{
  "model": "CTC audio transcriber",
  "dataset": "read English sentences (LibriTTS-R)",
  "train_examples": 15625,
  "time_shift_ms": 100,
  "input": "waveform_16khz",
  "tokenizer": "word",
  "vocab_size": 8027,
  "arch": "conformer",
  "norm": "rmsnorm",
  "activation": "gelu",
  "mlp_ratio": 4,
  "head_dim": 32,
  "fused_qkv": false,
  "qk_norm": true,
  "layer_scale_init": 0.01,
  "inner_norm": false,
  "moe": "soft",
  "num_experts": 16,
  "moe_every": 1,
  "expert_mlp_ratio": 0.5,
  "slots_per_expert": 2,
  "shared_expert": false,
  "wave_strides": [5, 4, 4, 2],
  "subsampling": 2,
  "layers": 8,
  "width": 256,
  "positions": "sincos",
  "kernel_size": 31,
  "residual_init": "none",
  "optimizer": "soap",
  "beta2": 0.99,
  "lr": 0.0023,
  "beta1": 0.9,
  "shampoo_beta": 0.99,
  "eps": 1e-08,
  "precondition_frequency": 20,
  "max_precond_dim": 1024,
  "one_sided": false,
  "adamw_lr_other_params": 0.0026,
  "grad_clip": 0.5,
  "steps": 4400,
  "batch_size": 64,
  "epochs": 18.0,
  "lr_schedule": "cosine",
  "final_lr_fraction": 0.01,
  "warmup_steps": 130,
  "weight_decay": 0.4,
  "adamw_weight_decay_other_params": 0.01
}
Rows from expert 11 of block 5, named by matrix and row number. Rows with one number belong to one neuron. Each number is 500 + 25 x the weight over its row's rms, rounded and kept within 0 to 999. All counts start at 0. Numbers have three digits each. After the name is the row's rms in percent of the matrix's.
# up: expert up (model.blocks.5.mlp.up, 16x128x256), inputs 0-127
# down: expert down (model.blocks.5.mlp.down, 16x256x128, transposed), outputs 0-127
up.43 098:473492492458512514501483488508497508466478499507516479548463506518505458504492473509504466484524492510491530482499484515513468481466500517467512506503484471509523509532450551538507499497535544517489512522535555478515468506502505541470443511556485509466530516484463506504464467458485512497524542505531533489517550516482474471471521513552548523480501500535465510591510520503498507504512
up.44 101:523481488523501490491471486488505477530505453478522484504512461516474528482533444485518503538528449515500510499489539550486489496509498505489499486507491494506496518493507464510483489493528483536519464560501551496504472503482431525473524513511513530482515494519460485525557515538529472485483548500499481488484476559507504409514512493505469475518496451476520508474496537478508552491504
up.45 097:516467481541483530517492497507514457508485499465540498478494520480465504503499504479463511530504487501521471488490478479497504505502465508487463520499443484501534493500544502428527458484474489529467508505500537507500524510521520492500504548550472502464444502497496486481487505488527488488545520479459507475464547487531504493507473450499513552462504528512523563524505548490532478483537
up.46 102:502506454479473482487500492536454549457495519479479483470486529499495559498502512507491497530529485456497491512516489557516487545509512505502511490477509475493491507479464490449494501484502524515489524503553474504483540547487542476541531515503489475489513491484516491474489481508472473476518518493469475516492487539526523469502544508491469492466483502528493491459530528508516460531502
up.47 091:510465507502539530491465521512503536500495433492486479491522544491532521528488499505549503519500528495537498470471478489507485547553492495512486488499515504495548499459548482529522516462499492487517520450492483521476503440464518459491540492537487477475507500518499493485557510520489457513465508503508527494541465522454495499541473463528494481523487493493491489482514544511530503455499
up.48 105:493492466505525503501476472481509541468505491492494507405464439471528457515497534489497484527454517474474506526476519458498525533511544459494491531477450497505492511471519513501533486514529481533529505512507576476526526496522528458494470487451510511500482455507503463499519472500483513496486525560515515516531490506525524522498485510515501482538536511529509461471496478474443490517464
up.49 104:511511490467459517496469500478448505487512508483519511466497504480452508474537492484531493457493508518450494465509483497518555510482486514474466531486525522481474527497463547499479473515470533461461507504500524477553505493467464451536483510535488498553457567480466488499481548572505531471507538492479500496492469486528462508538494524478443498552464516497528498489522469474474505492537
up.50 097:464531517515532525494497498519488532552504487514481524560479506498499475495475528526526559521499535525491533523475534474507487489502458536460466510484484457477502464514463465489497545472517540500524500531482513462548488518535477487496463512471483545482530508494524511495526516502503495538498437465542534474503506485506503495473518558459471496553487461529497484471484525486484512501459
up.51 090:481508479518523495478470499529502513516484475500492521545488478456442506508487502547542535498521507465497473544509546494487487540546553474516503515500490481530507479460495502529456530516476473496548519518496494560481513473493470469504524484450484485466512504453509475510522457533487526481475465497525514508522506459508459561483481464474488493508484508475513485511507521518526489473494
up.52 099:514528492497482492496507493479488503480512557481521492441479526470494487493483507514515511549508527517469521500452535547546518471461456531502511504548526523521547491503494531467475474494485539473510498492521503523470497466531544479507498499502542470447481543535529484475469523475492533539500469550503552509503527486473505506481505473484506493502489483477526524508528472522550499438497
up.53 116:508510465524480530488497491474516533505512518541492472469493491511466504467481509500536532519470432509507510501512520503458475482515522488501511476479527481518509515526509466473465444496511505529467530486549485478434494485492522467504486539517532525492508459479514484498538498488495484513479503523534506492465497499502465521481509474516533456499513486512493534513522541489486497516512
up.54 104:521532522503480491501472520525520494494514497534513460548506461510477512528480489498511500463498514524487504510525472528442455508482535478505506447473482513457464475468488459503510455503511496488511517525487504515505519527449539528501516493469510492493471515530479496483531521531499491505521475467534490547513467519502500492512514468523456505478496505471525434524484475495466531461510
up.55 113:470516486478523494491550493504508477497505519527479468461511517511513510511491579468528484495483536502524485524467505524463487537465509493476479482468483467531538515480499483512517466522477482456435485480508519501535489473493488507479495505500506539548527549511517509493504492472530479520510449513508514463566490545502508505471472562529478534461493508466521503488507459484493549497511
up.56 099:518490509499509517502486492477531493467506523526476485506514488505500516483498513499519455484534496477508488555444417488548495524479503487484487486503480482488507479560469497551495517465542520519496508501504481544469535497506546509485525494481546527472509487474490534482547503459471485499478529421488504508483500520520528487530458510451509535490522542466484481494443468473494474489533
up.57 098:496526518509512522480497508467489537463481516477545472494494476485524483487502542463487550498451466521516471528494518513503475460487523529484521529495467505512489507505509485449517489505440525527525474523487483501512506450521493507509521506540482482522503523492460480504447503472475512506476514505490511523512457498471552504446463522500472537468508473565505478458466484497521477500512
up.58 099:493482503506513513485497478505519496465495488474461529464468480515564512502529532499493487457510547467453469515507435494523508506509540523491504532510468466512494502508535532546537554549424499498530484499524519466492474498519470507492531494492523520527480442519493490495462516473469518532540491507500501501505477529480511499481487544481459520481508490513555500522465521507520512505476
up.59 104:521508498520486436489474531510536504506497511507479559485529495481531499508533477456508491496539513458529486526513554481477513480472514458531509497523493499515494470505511477508508475522496488499455530459521504461471489494528517525527497504495524474484489445516505511475498483481505587462477513491511490510481523478522480515445522458480472485454470523485467511560521509490494491511539
up.60 104:476529501528525551482524497523458477506450543485538537485545499502503486505509482505525469459507518492504531481536499528497499505477487510491523503522503539516560538454525482477490482469466500502533486503493501478531537522507495541507499473489503486480538420481509523554490486518507514497520530520507490526503497515508484558498490541550545506470466525448521499518432455501500501491509
up.61 091:487501520508528476505483501515489460501512495485520496522498476467490487526510498511545503511545520508483495497520500553526453418496456468544512466474521492525534497455503492515494456484495457548501497486513528488482520486466493454495509487507500494478518518513498501513500505526558522518469442513497497495517474502492483524541523466500502543487508521518526501484462506475461501522523
up.62 087:491523509492486485526467516457510469474477490499544458486492516531495511498522531516472446505501451463501509477474535506512497459498537502531506498468459486484500565524471471563447489526490539491481482498503495469501494497480510466479522525503488535525499499470510468470487471480538553496477507525505500511457479520435491506462470443520514444463500534459482467501466481505541497474490
up.63 092:493498481504545462510486499489468449491494545485518515494486509509471508522476482512526521494456469508506449497552535493524520498496494500489490496517474511522546510523517493503525522527422461537507455516463504510511488506548463455467477480504496527546498513496503469524534459543508532508498499477447517486478516477517477499488478498538542539483479486510508503499519505494491511475525
up.64 096:540511462529513507486476519539525470500521521481510527512536554485494516499493472471514524463503465487532503515502514541500495473501471458512508483453493493520515566495508497452456457518451485481480510492501508546504487539508500515493496510526501509485510501543495522511482483501503513489512448540509488496458487440508484520549509473506537476500451493495496478494511456467515512520471
up.65 095:507493516486498470485503494464523490504536506487474468551538511493483494490463434516513513513528504506486519477505503486533514480523539518494491525497550481477522503520442455481494544471531465491506514491504506536517488519541494464504483516544522477495475495507495491504501461457463486515484520470504507505435544452467476511499517496511496469473515526506510536484532460465494479534493
up.66 095:483450564495559511534500520488487498470469480496489473506448463513508516524516512514474446507504485430507482477488525513484523493497498517491510494521493460504502469473521530538510517530471518524499541551513434468481480510501464510462516504543495490452527473543452505501491528486459516478460484486526472495535501487505472523498457522459462491522463520486493519470506495526515506509535
up.67 096:482530515521539530526483496489491500553462486522513500484500513478513478512487500505498503483486472522465498517474491510460516523522483513549501506518481478523601499503474484516482538502484569504506496516460518554463430488533544530491521478509510475498509509519467537534460494479527518513490486552539492488558516490496497501484501433516504533470463526492499484491481492517519492514512
up.68 102:539507482531519503504498489492500453536520548515484453525471478473523481488557490460523494474475471492503493547519485478498539508520480528522498491486508508553534523434493527545499502514481446476519479510478493523532473469482465513496466524521492456533484475523457529485528502551508540491516538485503480526496505484472482534531473510550511528507496491514493489526514465552513518493524
up.69 104:530494522516472492491474515522483518529489478469509469497524475538483484486505514459534496518494486509430496540497500490484517475500492533509479497464493523513461502480479484516491537493511501500521465537492508559516541469458461477484473553531472501542537518518529497484515462517503477515529439490539511480519536479505527509520505482530505472499470478498461517429512446522493490530516
up.70 101:497491508517461513506511478502553543500480470464535468520497491481528463536513471504511495524490460489491482471486472501480498498508543460518545514512505517498529494491516528541541505508509507478535511447532547467499530502432506490501466514537466493460496506502512552494456494510463486502485479546519525538532490498522523470532481477511473513519478493484504488498499494549532514489562
up.71 115:460540469493530466504537480505507541491483475502530552505492546513476536500476453514462492530502506501533489488478471483505523492490477516493490551486498505480506509469513544502548517523557542507531492498496532473466486502491467504535507492499497497494495495507526513515466472493530510503464462455460459491482487538491498532515519498523545506532504490516478538491506530480527502478470
up.72 101:475486518519497511487476502441535488517475461516515488480474512509468481502553463467502528449450476477489506497467476497550444526499501524481477450516534508504546462480460498563500545499503533517504510504510526510551484536507489538484512482522480522501490476516486502517518521521509474486506506506512542522438482477522462502468510489505512538552490492499541510484539507522500480539475
up.73 100:528530522508493493476516509501474459552505474499514458485508529514510497493562481516519495536547503495493556499508494508446532514484513534510520521538541519467498509473515519503530517500465486502488499478520479505540497470514492532541492483479458522493499525498536478505462524536468512473534501476450477535498532516553506522486508475510485485510537478513506498518497470475493514453499
up.74 101:490493521465528511470494502518515494455495538534465498527501479488506490501509508484435497515476500494524488536517516512521505499460516440476523483505519458497501511504501480536521476534495510524500479486545530509528483502526512547480544466455519495479470557488525452496498515496481524506503503529431483497491514467469489496462489475485476475499474466499508478542492511545526530497474
up.75 108:518452532541539515516506509530532555533518471489538497514506486505468474530535501485522498509463521547509490483490521507441519515478498464548498492478539534509481517487518490483476525530506475524545476492520469459449518504490494466476519494494508465505528506489536539490541530509487498509508539463560475493531519461476514479518486506524490501509466470437494482486491523528526498496546
up.76 111:535532505500535438492500511501491527482495484491440537534462485531492517484494517512505516521492459516526474528519470540497502495477504531491509525531540474489469510502489476527476538467484485520451508483519520495519484521491429484476542492494508489533504512522511476524504426497512488518505436473459525462526511508516525476498540501500491501528453522508477523513517522502539472477452
up.77 104:516455481501515501493466501510502534512489530485502465528500486537443504557527483479508495448448492529512471505480522476478480475573498536507466516503479515486535448520527457488519519498491519531499502492511493546516515523520534520501501521499479492501506528530513483509502495497533466497531541491518511529478482488528493441484497491513498493507461538492494481475502504491497474496539
up.78 096:504485515473496504498483502488475561496495483479498519518522513460548477515458517485492523469484461464520496497479473539519511499527486511493474521467540459479546501492492487505504471528555503509485511501524508467506482500496543503516482485522532500476523443503470484525511498486462547515509463505506519523479479493513470490526459500519473476513524484530479458501493498486525486472494
up.79 091:489521504550533509507475516525481456510528525479495504507536515483524524505508478514426471498508531537527508505501450491527511503451515501529527493457497512492489500513485479508514521516508541506457494478489496524506529488540467500475533523527484499473513468524531491500540505503520476485505513501476513492508489512450516444555491511470480514527529488494505499494509475545514475494480
up.80 099:536521479500469487458501504494492469507560465537474541521527487493487510521489476445492503476520459450547539536497523496468493475505474480490518478515537491500512497498534508476499543504527541509541526476495455510524480517488502517515457498505490494496521514462498506496518484511521527514530514497506514498554480480464482523523459503471482476491517519498478493495491511501496517507448
up.81 095:484492434517530508457485509488502517530495519509550556546504508536505502513508498498477541492490482488481495518500488487509505515538490496492526493483499500502476495501519516490495494534533488521494459428495511480489533515443486507480506506502533493483501543483509507469554540515498543494522504483534515456479505506541484509509494472531484503499483504529497431454495551498527461491463
up.82 096:517528515486485500505489487526454511498517496496510477478496534502515536507476515503463472498491465497482534478510452489528598482516556522480454519501454493459453465484525493461518492486512502507481534510512496464532512488513510511533458539480524488530478529521504496520500512529559500499496530498516472479505519488512476472497493504466466549454504496481447535496502498533458506499523
up.83 098:518515446485468529492521499506514506506482487480513487507468479489511525549536501527541483537493512541516504460479473513458499502530497505442487483514479551473520481550480441530511506511464558500556498481492494500514512546552498495504508492554490505547443515462509485553527503506497536509498523545518505530502482512492536485514526532466501477485460501519513435514513534521519529514494
up.84 096:458515488491470527502490499484532491491489516492552525477489478510481516514519474492481516496493493546523499524446548486519469527472496492475465483511486511488524541510505520478492526491533495519507525452517485518520520507519542508520438528457477501491481492497460564501475479469485482506439527534486486530499473485551563485502501505489500511507463485484489509567448500523497450570495
up.85 091:544500474492496520471435459489484469528484521478548498499457501458500511479483448527523506511530479509485487502480527526488477510490486490516506525536521528533544521478527502528424474537507528508500513481476520517535498440524508468495528529473520488486486535497466502511548463504454521461484474461480537504489533490501490463506481497517525496499469498471478541531478452513513475502502
up.86 107:526479534500502469473513523487499497495494490492494526506515555475499508521513468519531503500510449488499478524497538507460496516487478474502497489494527499526524561423493545492476539524529471514526483496503533449495500458525490491482462516502468484438493466502498483489539484474521557528471491501549528480508494467492488523487497498445507485497518509525498498527485524507509462498511
up.87 106:499506456506501454525526519519497523493509484526486553507526503480514508489528417483502474488520499502531505516513516507499517428493516540482492517474540515537492480530511569498507546519511500482522494461470485502461479504489527472498470490504474544478509502497485502507510528469475497507514527508494502500508502500499513533570530505484524486545558498461497504516497502521439516492503
up.88 109:481495478486536483485506495468551515490497502523506527496455467544547500493483501528479480481455513527507523501506497463545500490503526464520497547558485479507467504524496548506519526550513484519548493489469531523467499453515516479496467496517481540453505488514509524472485497471499498540498505515520495477547464452463499506515406498502506522547500489502507519475535483491524482509474
up.89 095:536504517510461463486539511515515521541469506496478513473527518494487485498482535474510527509480498503519466477513519493490471503483519573485488461504486488506509533480501571444494465501484485548484517525495508483434536479498519500524504510460535478490474490506501524522491489504477488528489486462512481527508507510489443500485545496459524514482507450479495500488504506542543511489519
up.90 086:476463519536461483514509479515546500552497476519511473461524468476509484539477466482507506489476534487507501452499497462557453484492443454463485457496463499533514501507529498464461480507458500479485449530524476532504478544505501494482496497497511471481527483492504526479485507447500491503491499491465493504462486515481508480506524496485480482480532500460472497554506508538499501496523
up.91 099:487464470537488528487496497531477539513531511527500518509523480535545464505512473547507514511498501525449508529500483461530524519455501505513503491547515512494488495468489487518476520505443471557527461456501488496543510491463491492513516528450483483525487521502523466507496513487477496482501505516528534512544486503469545513506527500524535490528509491496536446489518501537506484471488
up.92 094:533485469502501495496481494519515510500513489532490538484488496505513490475482500509478507536472554498489526531470476479497473531526482528499498481513507535478495447499497490523499563541529453509504466535504506472501518494497498491509521524514467521520550507480502506485486560492494464506517490485506474495521461540559537556509519518501501480473531546495454505479481508494501467494472
up.93 093:509538454481527529500485483531494487508474513485478502496453465529505505522516524462469489473501457472467511542506472529505523470516509504520503486531492550474493507483533475452478491496541524493509500500495481482495497464489508490483507457502510493508525487530521530504503509491500508475531494475541484492511537484516497519464428508484454583507571533510469523504489467523462501481480
down.43 097:469534460459465540574511453507516516477481488491537521474484512459492485485498455504497519447489523528537548536485498511522513503463505522462489476502539470513508523487503482507489506516472490522517478517547520476481477492503500516553464493512499475473498498544499476518477510528487503479453505485489476460465530482449528524496485509480450494480464489509494459518557496532506465505538
down.44 107:505489480487477536494517509444517473497474512479506530520500553493499513550468505516552461536484466491456486528535535487497509506482455520519498477464549509484458502469483494495522493501441513514491474508515463532529480460505510504479505487506509496488463455506458478476534500548474474465534520453484476512469495518509466532450501500530548509446517523482519501501544502500544497487460
down.45 102:520531537518496484512483525493482526501479492511488494513485455519518528469513553488542493504494512520540495532517514484543518522470486544504503514505483486491500530523510554516498473533470527491504485535492532473554512502547482514513473520528555491537487473502508503496530474530493564543533501500494501483530477498530470475509520466476512538505495486489497514496504497460472454510532
down.46 097:490552535482504512518494503489511476499468539538510520516475493513517466504506516481498479485529421492513494528482493485465489486482475503464503500521480461485501479484516476442463467474490477498496525525502460501530495472504487510493467460476512472508480526473470496568543490512528515497493514506511509536471501522524451477518511476491517520511505452513494536534509539528519490528490
down.47 089:502508499496526492493469501538497477583489491490507511526479503491490506544465491475477468513494524505500565523511538501502481541546476482529532471496494498491518460523524496471476490519500492493501522517515489502503489477516525527508486496479537510493488567494504542540457474530533537500521515475514497522547512486517501514527510513512478498490478571510479530538494486499511512515476
down.48 103:525482497515490514502510502500481483495510497516485482525459494471482503511484474481482535507503518491469493540527510475494492511492475503510498508499502533463495461510475491489511522478494500514497527539498485541481502519514466481493478466493489478513531494517495526495504518492477539543558470507497506478502526481449499474479561532537521484478476540476537489531482459507481478490466
down.49 103:485456506501545467495472518533523448518491478501493490490486517493503519547523477492513517491523495480481496489522476508498490518501502451535520499489517477476500541472500484457529506499483483489521482503461510510520491520470531530482570536485535494501485522529453464484521520537483485518521501496487472479466459472530488469473472521485550479482464474496495472476478529502507462471544
down.50 096:504538477481478434502461513480466481489512469509471490515516464551479480493499506523547528452534480483484494466511492458506514468491476542482516559507483507495482471500514522439565519512497514472458488534522452483499514501512510496477507522484473473527517515512479484489522495517512473475535522524458483460501485478505495477497538507550465486425524493509485542451515520504514487504560
down.51 082:494460501476429495542459448521514480470527456506503515504501529516502480501511475537506497480548503489491462519505472522487543486500488477476519490492495546499511528476494534483498458482513503494485500490537479508518491511505515492505488507499462512517481497507519517466500458514487471441490519516493543481546491504537498512483522480554495507549470542504536474525485472486530539496499
down.52 102:509514481480485523480475507481484535479521476484470479496515535477527473455515519482443489508509466443478522498497528538501472506510498530502508502473525491505523527435459508523534515514532505474500495591509484477478516496500488480533506497492479527512471481520543517525487478541509491500489490468521518517524494529479477503508507520479522496475497491508499474460518546497496497497495
down.53 122:540528513523474476452525433468493526502532495466500535506504509516474475509524509466502491533509509486491528475470473481482535515547529489545514484455536530520460523464523482569508523484462524518506511492513506517495483501498521509513475517522531501460492531498544496516511530477464550471511473472499507500502529509524524489498489510497488461484490496495518525528497479512487526536514
down.54 110:496530456503504506473507513524466495533490525528486492542524510462510494460490479458524495525516514489526480500520535514518506552488495514495500475531509541528496500560500483520517495483501498493505506453445481470490519458479479523471478496483496491499480526509463520477535568531514533500443494503476515527509475509547476499543457514506481464468482512502527554461516502556486455487482
down.55 106:549516520499507436500474482463518538545484506493506510487507494498513518501480515483469488509505514453475492492491519497493509538501499501523489531535495524479516468516491449512533490511511546506502530462509492524492543527500549522493509467470489493532536496487484548486493450492469546533509464477536503466506495505511485462517527498546502486473526522515492540555525508481467546548490
down.56 108:489459499487484529525490456472523499523491489505511484470493466497477555454487458466499491495495464531525481489524497524513451504482503554541477490466518526496475509456500483474522482538552507485526505459471533474521510516490480488497563487483513488467525534485542495531527519496440527552456503516497510498518439463458505514510506511471513537493481505466479475510505471498534504528485
down.57 099:541476502515502540554494499534523500501502476492474465484507541475491489494503495499499522477483454461478476510505505523498465504498491566553493480504494459446490475469493494513508525513518534517503489506525506478498465512512478527516514501489494479470500472542536493467515497476505470499475483500550465508534462567490501489476523505531448503494494461508528441522487503454483489578494
down.58 103:498497523522516562533520498534542504523488541515564495540513479493518519479507482466487538523508466505494495492488512498510514466479541510484496477512484515445511445513476445501502482493532480505504483522551502489525470506528516504473539486514494494487479495503514492502489539483479524521513524445516506506465467507508510491497510478521470493496513486506446477517514444485500499480502
down.59 106:488552520499469504465506552507502549431504506535524503562487517469520530482510480490513491504473518458494502495497468502475485484503504494530527486479443531560472439485517476487468507486510450479503521516514514544498496517506465504488509499506481523548523510461477507554494529462470541466524463496481506517508487506510476532511469533495513491500484486516490485522466525475485487488460
down.60 103:513493502502471528495537563481500561525498454499510500494524499471493504443489496522522512479495546486537505501515535468489485477490530499534509542493469508510504508504511514449475503526508528520503525450490491515520498504495549515471513482492489528473472488493529502468487516482489524487512511538527444491487495503475520519514483500501528510503494526501492485491469541485481496522487
down.61 095:484475467533472561476516514525464466489488496537487500508515519470460532521467527509471521486449482507507472539498537520507466491528467512465494472515535518526442512459510502515536539522463498472487485485504504526516496518513519517505516510453484501539490462470521496472455453538535492463523507527531516522527539472510474524439490481512529533510502479456498516540514522490514493520499
down.62 086:519486514496494471523520470474520545484471479475499528537481519526494490480481508509523464531480491505483473490488494515478491448505482509513516513531529461497511484484492518517496532505483512534500527495461484499481504524518488506506558493495487474507514501505489502514494518476476505502502508483528509449491534520480549492491527495507523507472498478489529451510512522503475454469470
down.63 087:514479483488485515508501557506538500510511524493508505504457487537524552481482463500504527507515465466495467461526471447518551485531519505521494546465500505511502525522488486528445492503524569487510536535516510492496485539491505504483528547526524493532530498520483472490465482530497499443530522516457544481504518516453533480485523474526506481513515501498481504509497487446504537479506
down.64 097:521476514548486478494505515482537504517483537494483532514442520470480587424514506474507494481472485502515468505497517478553550491521503496479467550525499503521537495543491488494485492509495520508522488471461486553479478543520517533512501533502523473575490505515493491500501485516555533438459476521523481502485488471499517499509515499450553493488503479530482479509554534477458467539490
down.65 097:508485536505513518517537519528458523513479510518491509496469538514473592529495489531510481535521510513502499517515476453549501464439506503493450508555491499493496534512517460487457546531542537537494492499505492524506507506501503500488477485485511487456499493525500495529461490458546509521506508516517510515514516529477510479535546454458476494469493516521503503448515513509538486506505
down.66 101:494476501498499476550487472499487542501467496491474491533500477504496464521509521499510517514519514509510513481510523507529521486479491542460515450494518477507536460490502470539501504501525486522474487529470546519499494435508450534481541523547507505492463534508497449521487527529539490504489509495529506479491474490536448495524505533515521482551530511519534463546509515512456491479491
down.67 101:537522485518510517532453530497552503483514509532500514538504501494490514489499511460503513516489535415471520530507487537498500456517466503546515478479496531496480484470482528515484488495485515525505512511465524473482514507571489477514516503510507513491495515510465482505484478459471465507481484514510493531491512517537498527483476519480466484471509475512487453550438488515533513519501
down.68 101:497456534515457510509510526522515505529516535516514493565515493471532540514442486531481488483506567524554485485483466550523485505524539480488509479478508542468508515435529467487478489451493537501472497541517527495483518508524484540479521533519516528470475475466536470457490483519534524502489484485484502499484444471554504507536466533479493475490469467488510516541509509483459521486490
down.69 104:510495478494487473522505476537538455487545474523548503509512475567516503516470549485505457497484524453532527466516502494473494466481500504481475504464531527504518513537507561476531513487486506529502510481480492487447503467476539488481503485471508477467498546512498528499526484460488467463472452541509502539530481534523509477469503490504509492501517502520521540504532477463471522473501
down.70 105:421506505495485505496479484520497459555516479526492524489523436514514508492533516506476456481461531532563487537482505538507499538506542473506489494505523486516485503513485490496477470480479454522477519411476520476480461458506542535509507506519542511495527528499510466492496509510544494502495476521499541508501444484526517503479499570476459457487511538493499477508487482511502499484517
down.71 114:512518449436502501511512526500503442506474471453554501518506448506479486533562515516484517477501493506555529511505487427504508529510497445488492527528491490497462529500500529522495484511496459503493499491521501472531479497489553474498482538429499489470481497510520489524518486517482500486506499481514506546487505545425483492488521503502505495464535497546480519448516503517503531520519
down.72 104:478501517464511485515495524483490511498497518500511509538492533528498520501436527537496490516507503550473514511522502479507512464516497507519488548498542513471480510486516491483491505553522514533462520492486526492516505538457525464489480471510565500502539600500463491515485540511496495545510528460452492475524524469493485494512466474475498462495490476465527480498554456498524502455482
down.73 096:563494535482493534472485524469519500492446519504474470495522455518470472525493472533489470484548538470527451476517503496525511541515500468498515506500528500492519508481496505486502511521514496470544504511542503469478508481477568505542466526522522464466487504465508500510519516544514560547522504506546493444549473529528523489511556491556509506526480479473498528476482475518501522491473
down.74 096:474512491509520514490511513528489571506469507490508506470504514508497495464526478500454451473526508464484466509549476544537452510536530508519527462496466532488497498514507511496511505465481511513468490519476513509482478484464450502539430474503482505502519486507538505572497527528443499478515472489508495481528497519458491486482476484521448465492445529497486518516460524479474515442486
down.75 112:470475515514510500535474495539495525517516468462482525521501486514541465481504507482495516483480517515520499511491543520492492507501535480521519496447553502526526491516500522503496501501498493488507481515491490513491489491522515485491443524527466501480490523512552492451487535487515512443488500511492506507490537502516515523512477500536484504521511549484524490503487484474487520498488
down.76 111:514504508502519460502503498435493545435511495481520500503481493498502445496502516496473482501472511509485488490512440469545525502485514472519482508463505525487485537507520495527550496510513505519499513447528497506502497496506501501504491478492509469500476490483430490457526475463501476514510463471516474498536522515485502489528497530520497502523490438496512484524546508492573553460549
down.77 100:495507518488510498529474535513503472559481454527512470554485502519513453516460540476486542531508474465474523524515526452480513487484530515512491518467508587490466513471478500506493479513519470508517480487492491511502500495508475506499548506521495463511500524499503500511500503463492440504487462507501515536537480481514533509466529518503491507459517588456526526513499495529526516550548
down.78 092:512490465497511474510481519490516484448517499502544533471500505470481522503483486485509499518488483505484510503481478479486509487500484521528473466466501476528498500478469521539466493474486481490495515495512464518479529490461556516536522529446525491475494486503494498539476474474517500553497493513549486470494521490520497519488510496484504487513499533521484500457534488533456492504467
down.79 092:488520491493456496556496496504431517506453533480472491493494511472500458545488522484502501539512533536491505501520483485514526510483517495469495536482467471487513485497527522489439515482565464541494509501482496508489506529502482546507500429540488499497508564467491529515506496506462503453521469513492460490489532491490534502515467502474509492535509485521471536521480475498469542486462
down.80 094:481514548487469502481502499510502521487480550519509515491502542502514488475546486477503500499508505489511494496504512470453523495506510469542510499548505471510523440560481485514544510465519466544469531502488483525503512465508531488499529476502526513514498472483513509496498472531515485488497539498516498475517443499522543557525459479524488490478502448491508496524479523472522522462460
down.81 098:469511476475487499499492476538469474481479480459470511530495458478525517516534501539531515476508516554530488489500484512514551479541530475514468538526537534459483499511531513486523453521507509509487510494512465515476533434499506504501470465502494474498435505513521553484488550503529478468492509535511514459512523503474518502521481481466525508475497526493515513475472451478470490489494
down.82 089:481527510480484521509509502521471507520480478526503499498521538534501487531484519481514452473502478448477476483474527501534548485466487537542471419519499562513501501469486514443502505479496447536496476479495531542502506443515472508544529534491498484522513495549484542462533514495503561552498522478501512485540482493508495513499464504501511500529524457535490498467495556459467459521550
down.83 101:457555493502492467475500515496488502497478526469513503523503515504498560523494508465493473452496505540496519519488481507489511531499483444555519526501523490518468527524484460490485516514484471534504537462472517463508477528515475506488513495455515515543461490521467498469454510549501477481454543511521505482489474507517497482507498538498482516477530467475476526478514483463500497478521
down.84 099:471550512513484513483533482492472499485502453483512511497505463473501471507527471545468554498531503525474469474493508482462476530487494484543476525472483543545529538546501556515457457450517526507501490499497502500517516512495503511495500508519503503489508452490514475491488511495507511460541497484488500486503487483473464517492492486479463535525508553477480523543501520501516482452473
down.85 084:442512526493508541538492465486508526516480506467479484489505561525472519501495505448464503483492511497498482487504543495470484461480525474539456504447522531487506519538495510505534503497540467512491503561518532466505502518533504477514507520484514503529449488513508489497475491468520515483500440521552509470495497499491526491502513519483466469476494504471500479555512483500517505480507
down.86 109:463508480495445494481511505503473469458490527517502490500486516511502526530498496483523520457469557523469452506520514507502511496516517528479554477471521477501500525489474523569488513496465484515509522549465479530464483480501501505488521541516488499497478458509492493513454506499514524474497471493433452486507482544475522505529527475476502465516515518498481479525462469480495442463476
down.87 099:498542472561487482520505472524487518453511499519512458482520501491511493527526504548476508481498496514511458517509467510506475495504510482486526526526501494554499477501503468465515487499529505499528468491605492511528533514504509501467529480567492519520509483510477483514488505488525506520486519493506499487467493479460498521465492500510438488486464506494473530526499515513538476524448
down.88 115:559503522501482517524526514472498484492494494499483523496480456541472518501531509504506533506514512538515511488498438523472447501497485511515484503509483520504496461494497510490501497487513466513486520544478470544526501463470501492509494508513490470496488513536540503491526538511519512476520497509514500509485465520434528503532501508521487474480506530504475501503509480473497486482499
down.89 093:503570504498511510466483466514462501534476468508474484461502494456515458440512482508487534506488500468511479505522490549492543492482505487534490490492512521477546543495542511541531444514457544476503478515480497518496476488495478471532480516509523472521488506511509499507491526510479546481488470518538544548519498462513499501525477521506472511528501531462512500457525488485516466499487
down.90 082:463496530554503466500522493468522490514483482536456508491483496492493508474528448495509512477471499564492503564501527503485524484521490520483458537493501474516462504517502509486528503482518530485476501540499510492527517433461472525504557482537473492454485501484511525553534480512553484485481487516457488508491471495466486478465521514498509491491470479515517448463468495517506475541504
down.91 096:457486515511513556519482521520469481507490496457486491492528486502488516505484492505487509516486484479473458473513490532468469523540507523483511532548524479506529488477496502485477499499506514518492500528503511497457501487504499495518504500482499524517488483483460539532493483513501486513493521511497522480522556487497449481518522495508483461523519508518525533460463477499506543479581
down.92 097:549552494465515513513490466476495451426491512517476482477530474550480502487503513515502540485483510522538482485494507560466477492472486509501486531507486439500499487534518499507473456528559505516489508475454506528513514513473514542518510497568491498468478457506460478501500533545493505546495531528469483527518511532525477495510503519493507490490509480482499528510503526505492541489525
down.93 094:507435496482506515523491457504511495519492466503486497519491460484492452485481505527528511462478522505509469481498521513492518496510469496458541530504514480490472525504535509484528522515526513477491515450522496473505478517546489505490495495524511502488492493473566504478476490505572555516509487479527460479534517489487529499498468512492511522538472484494502456543518533480514511496504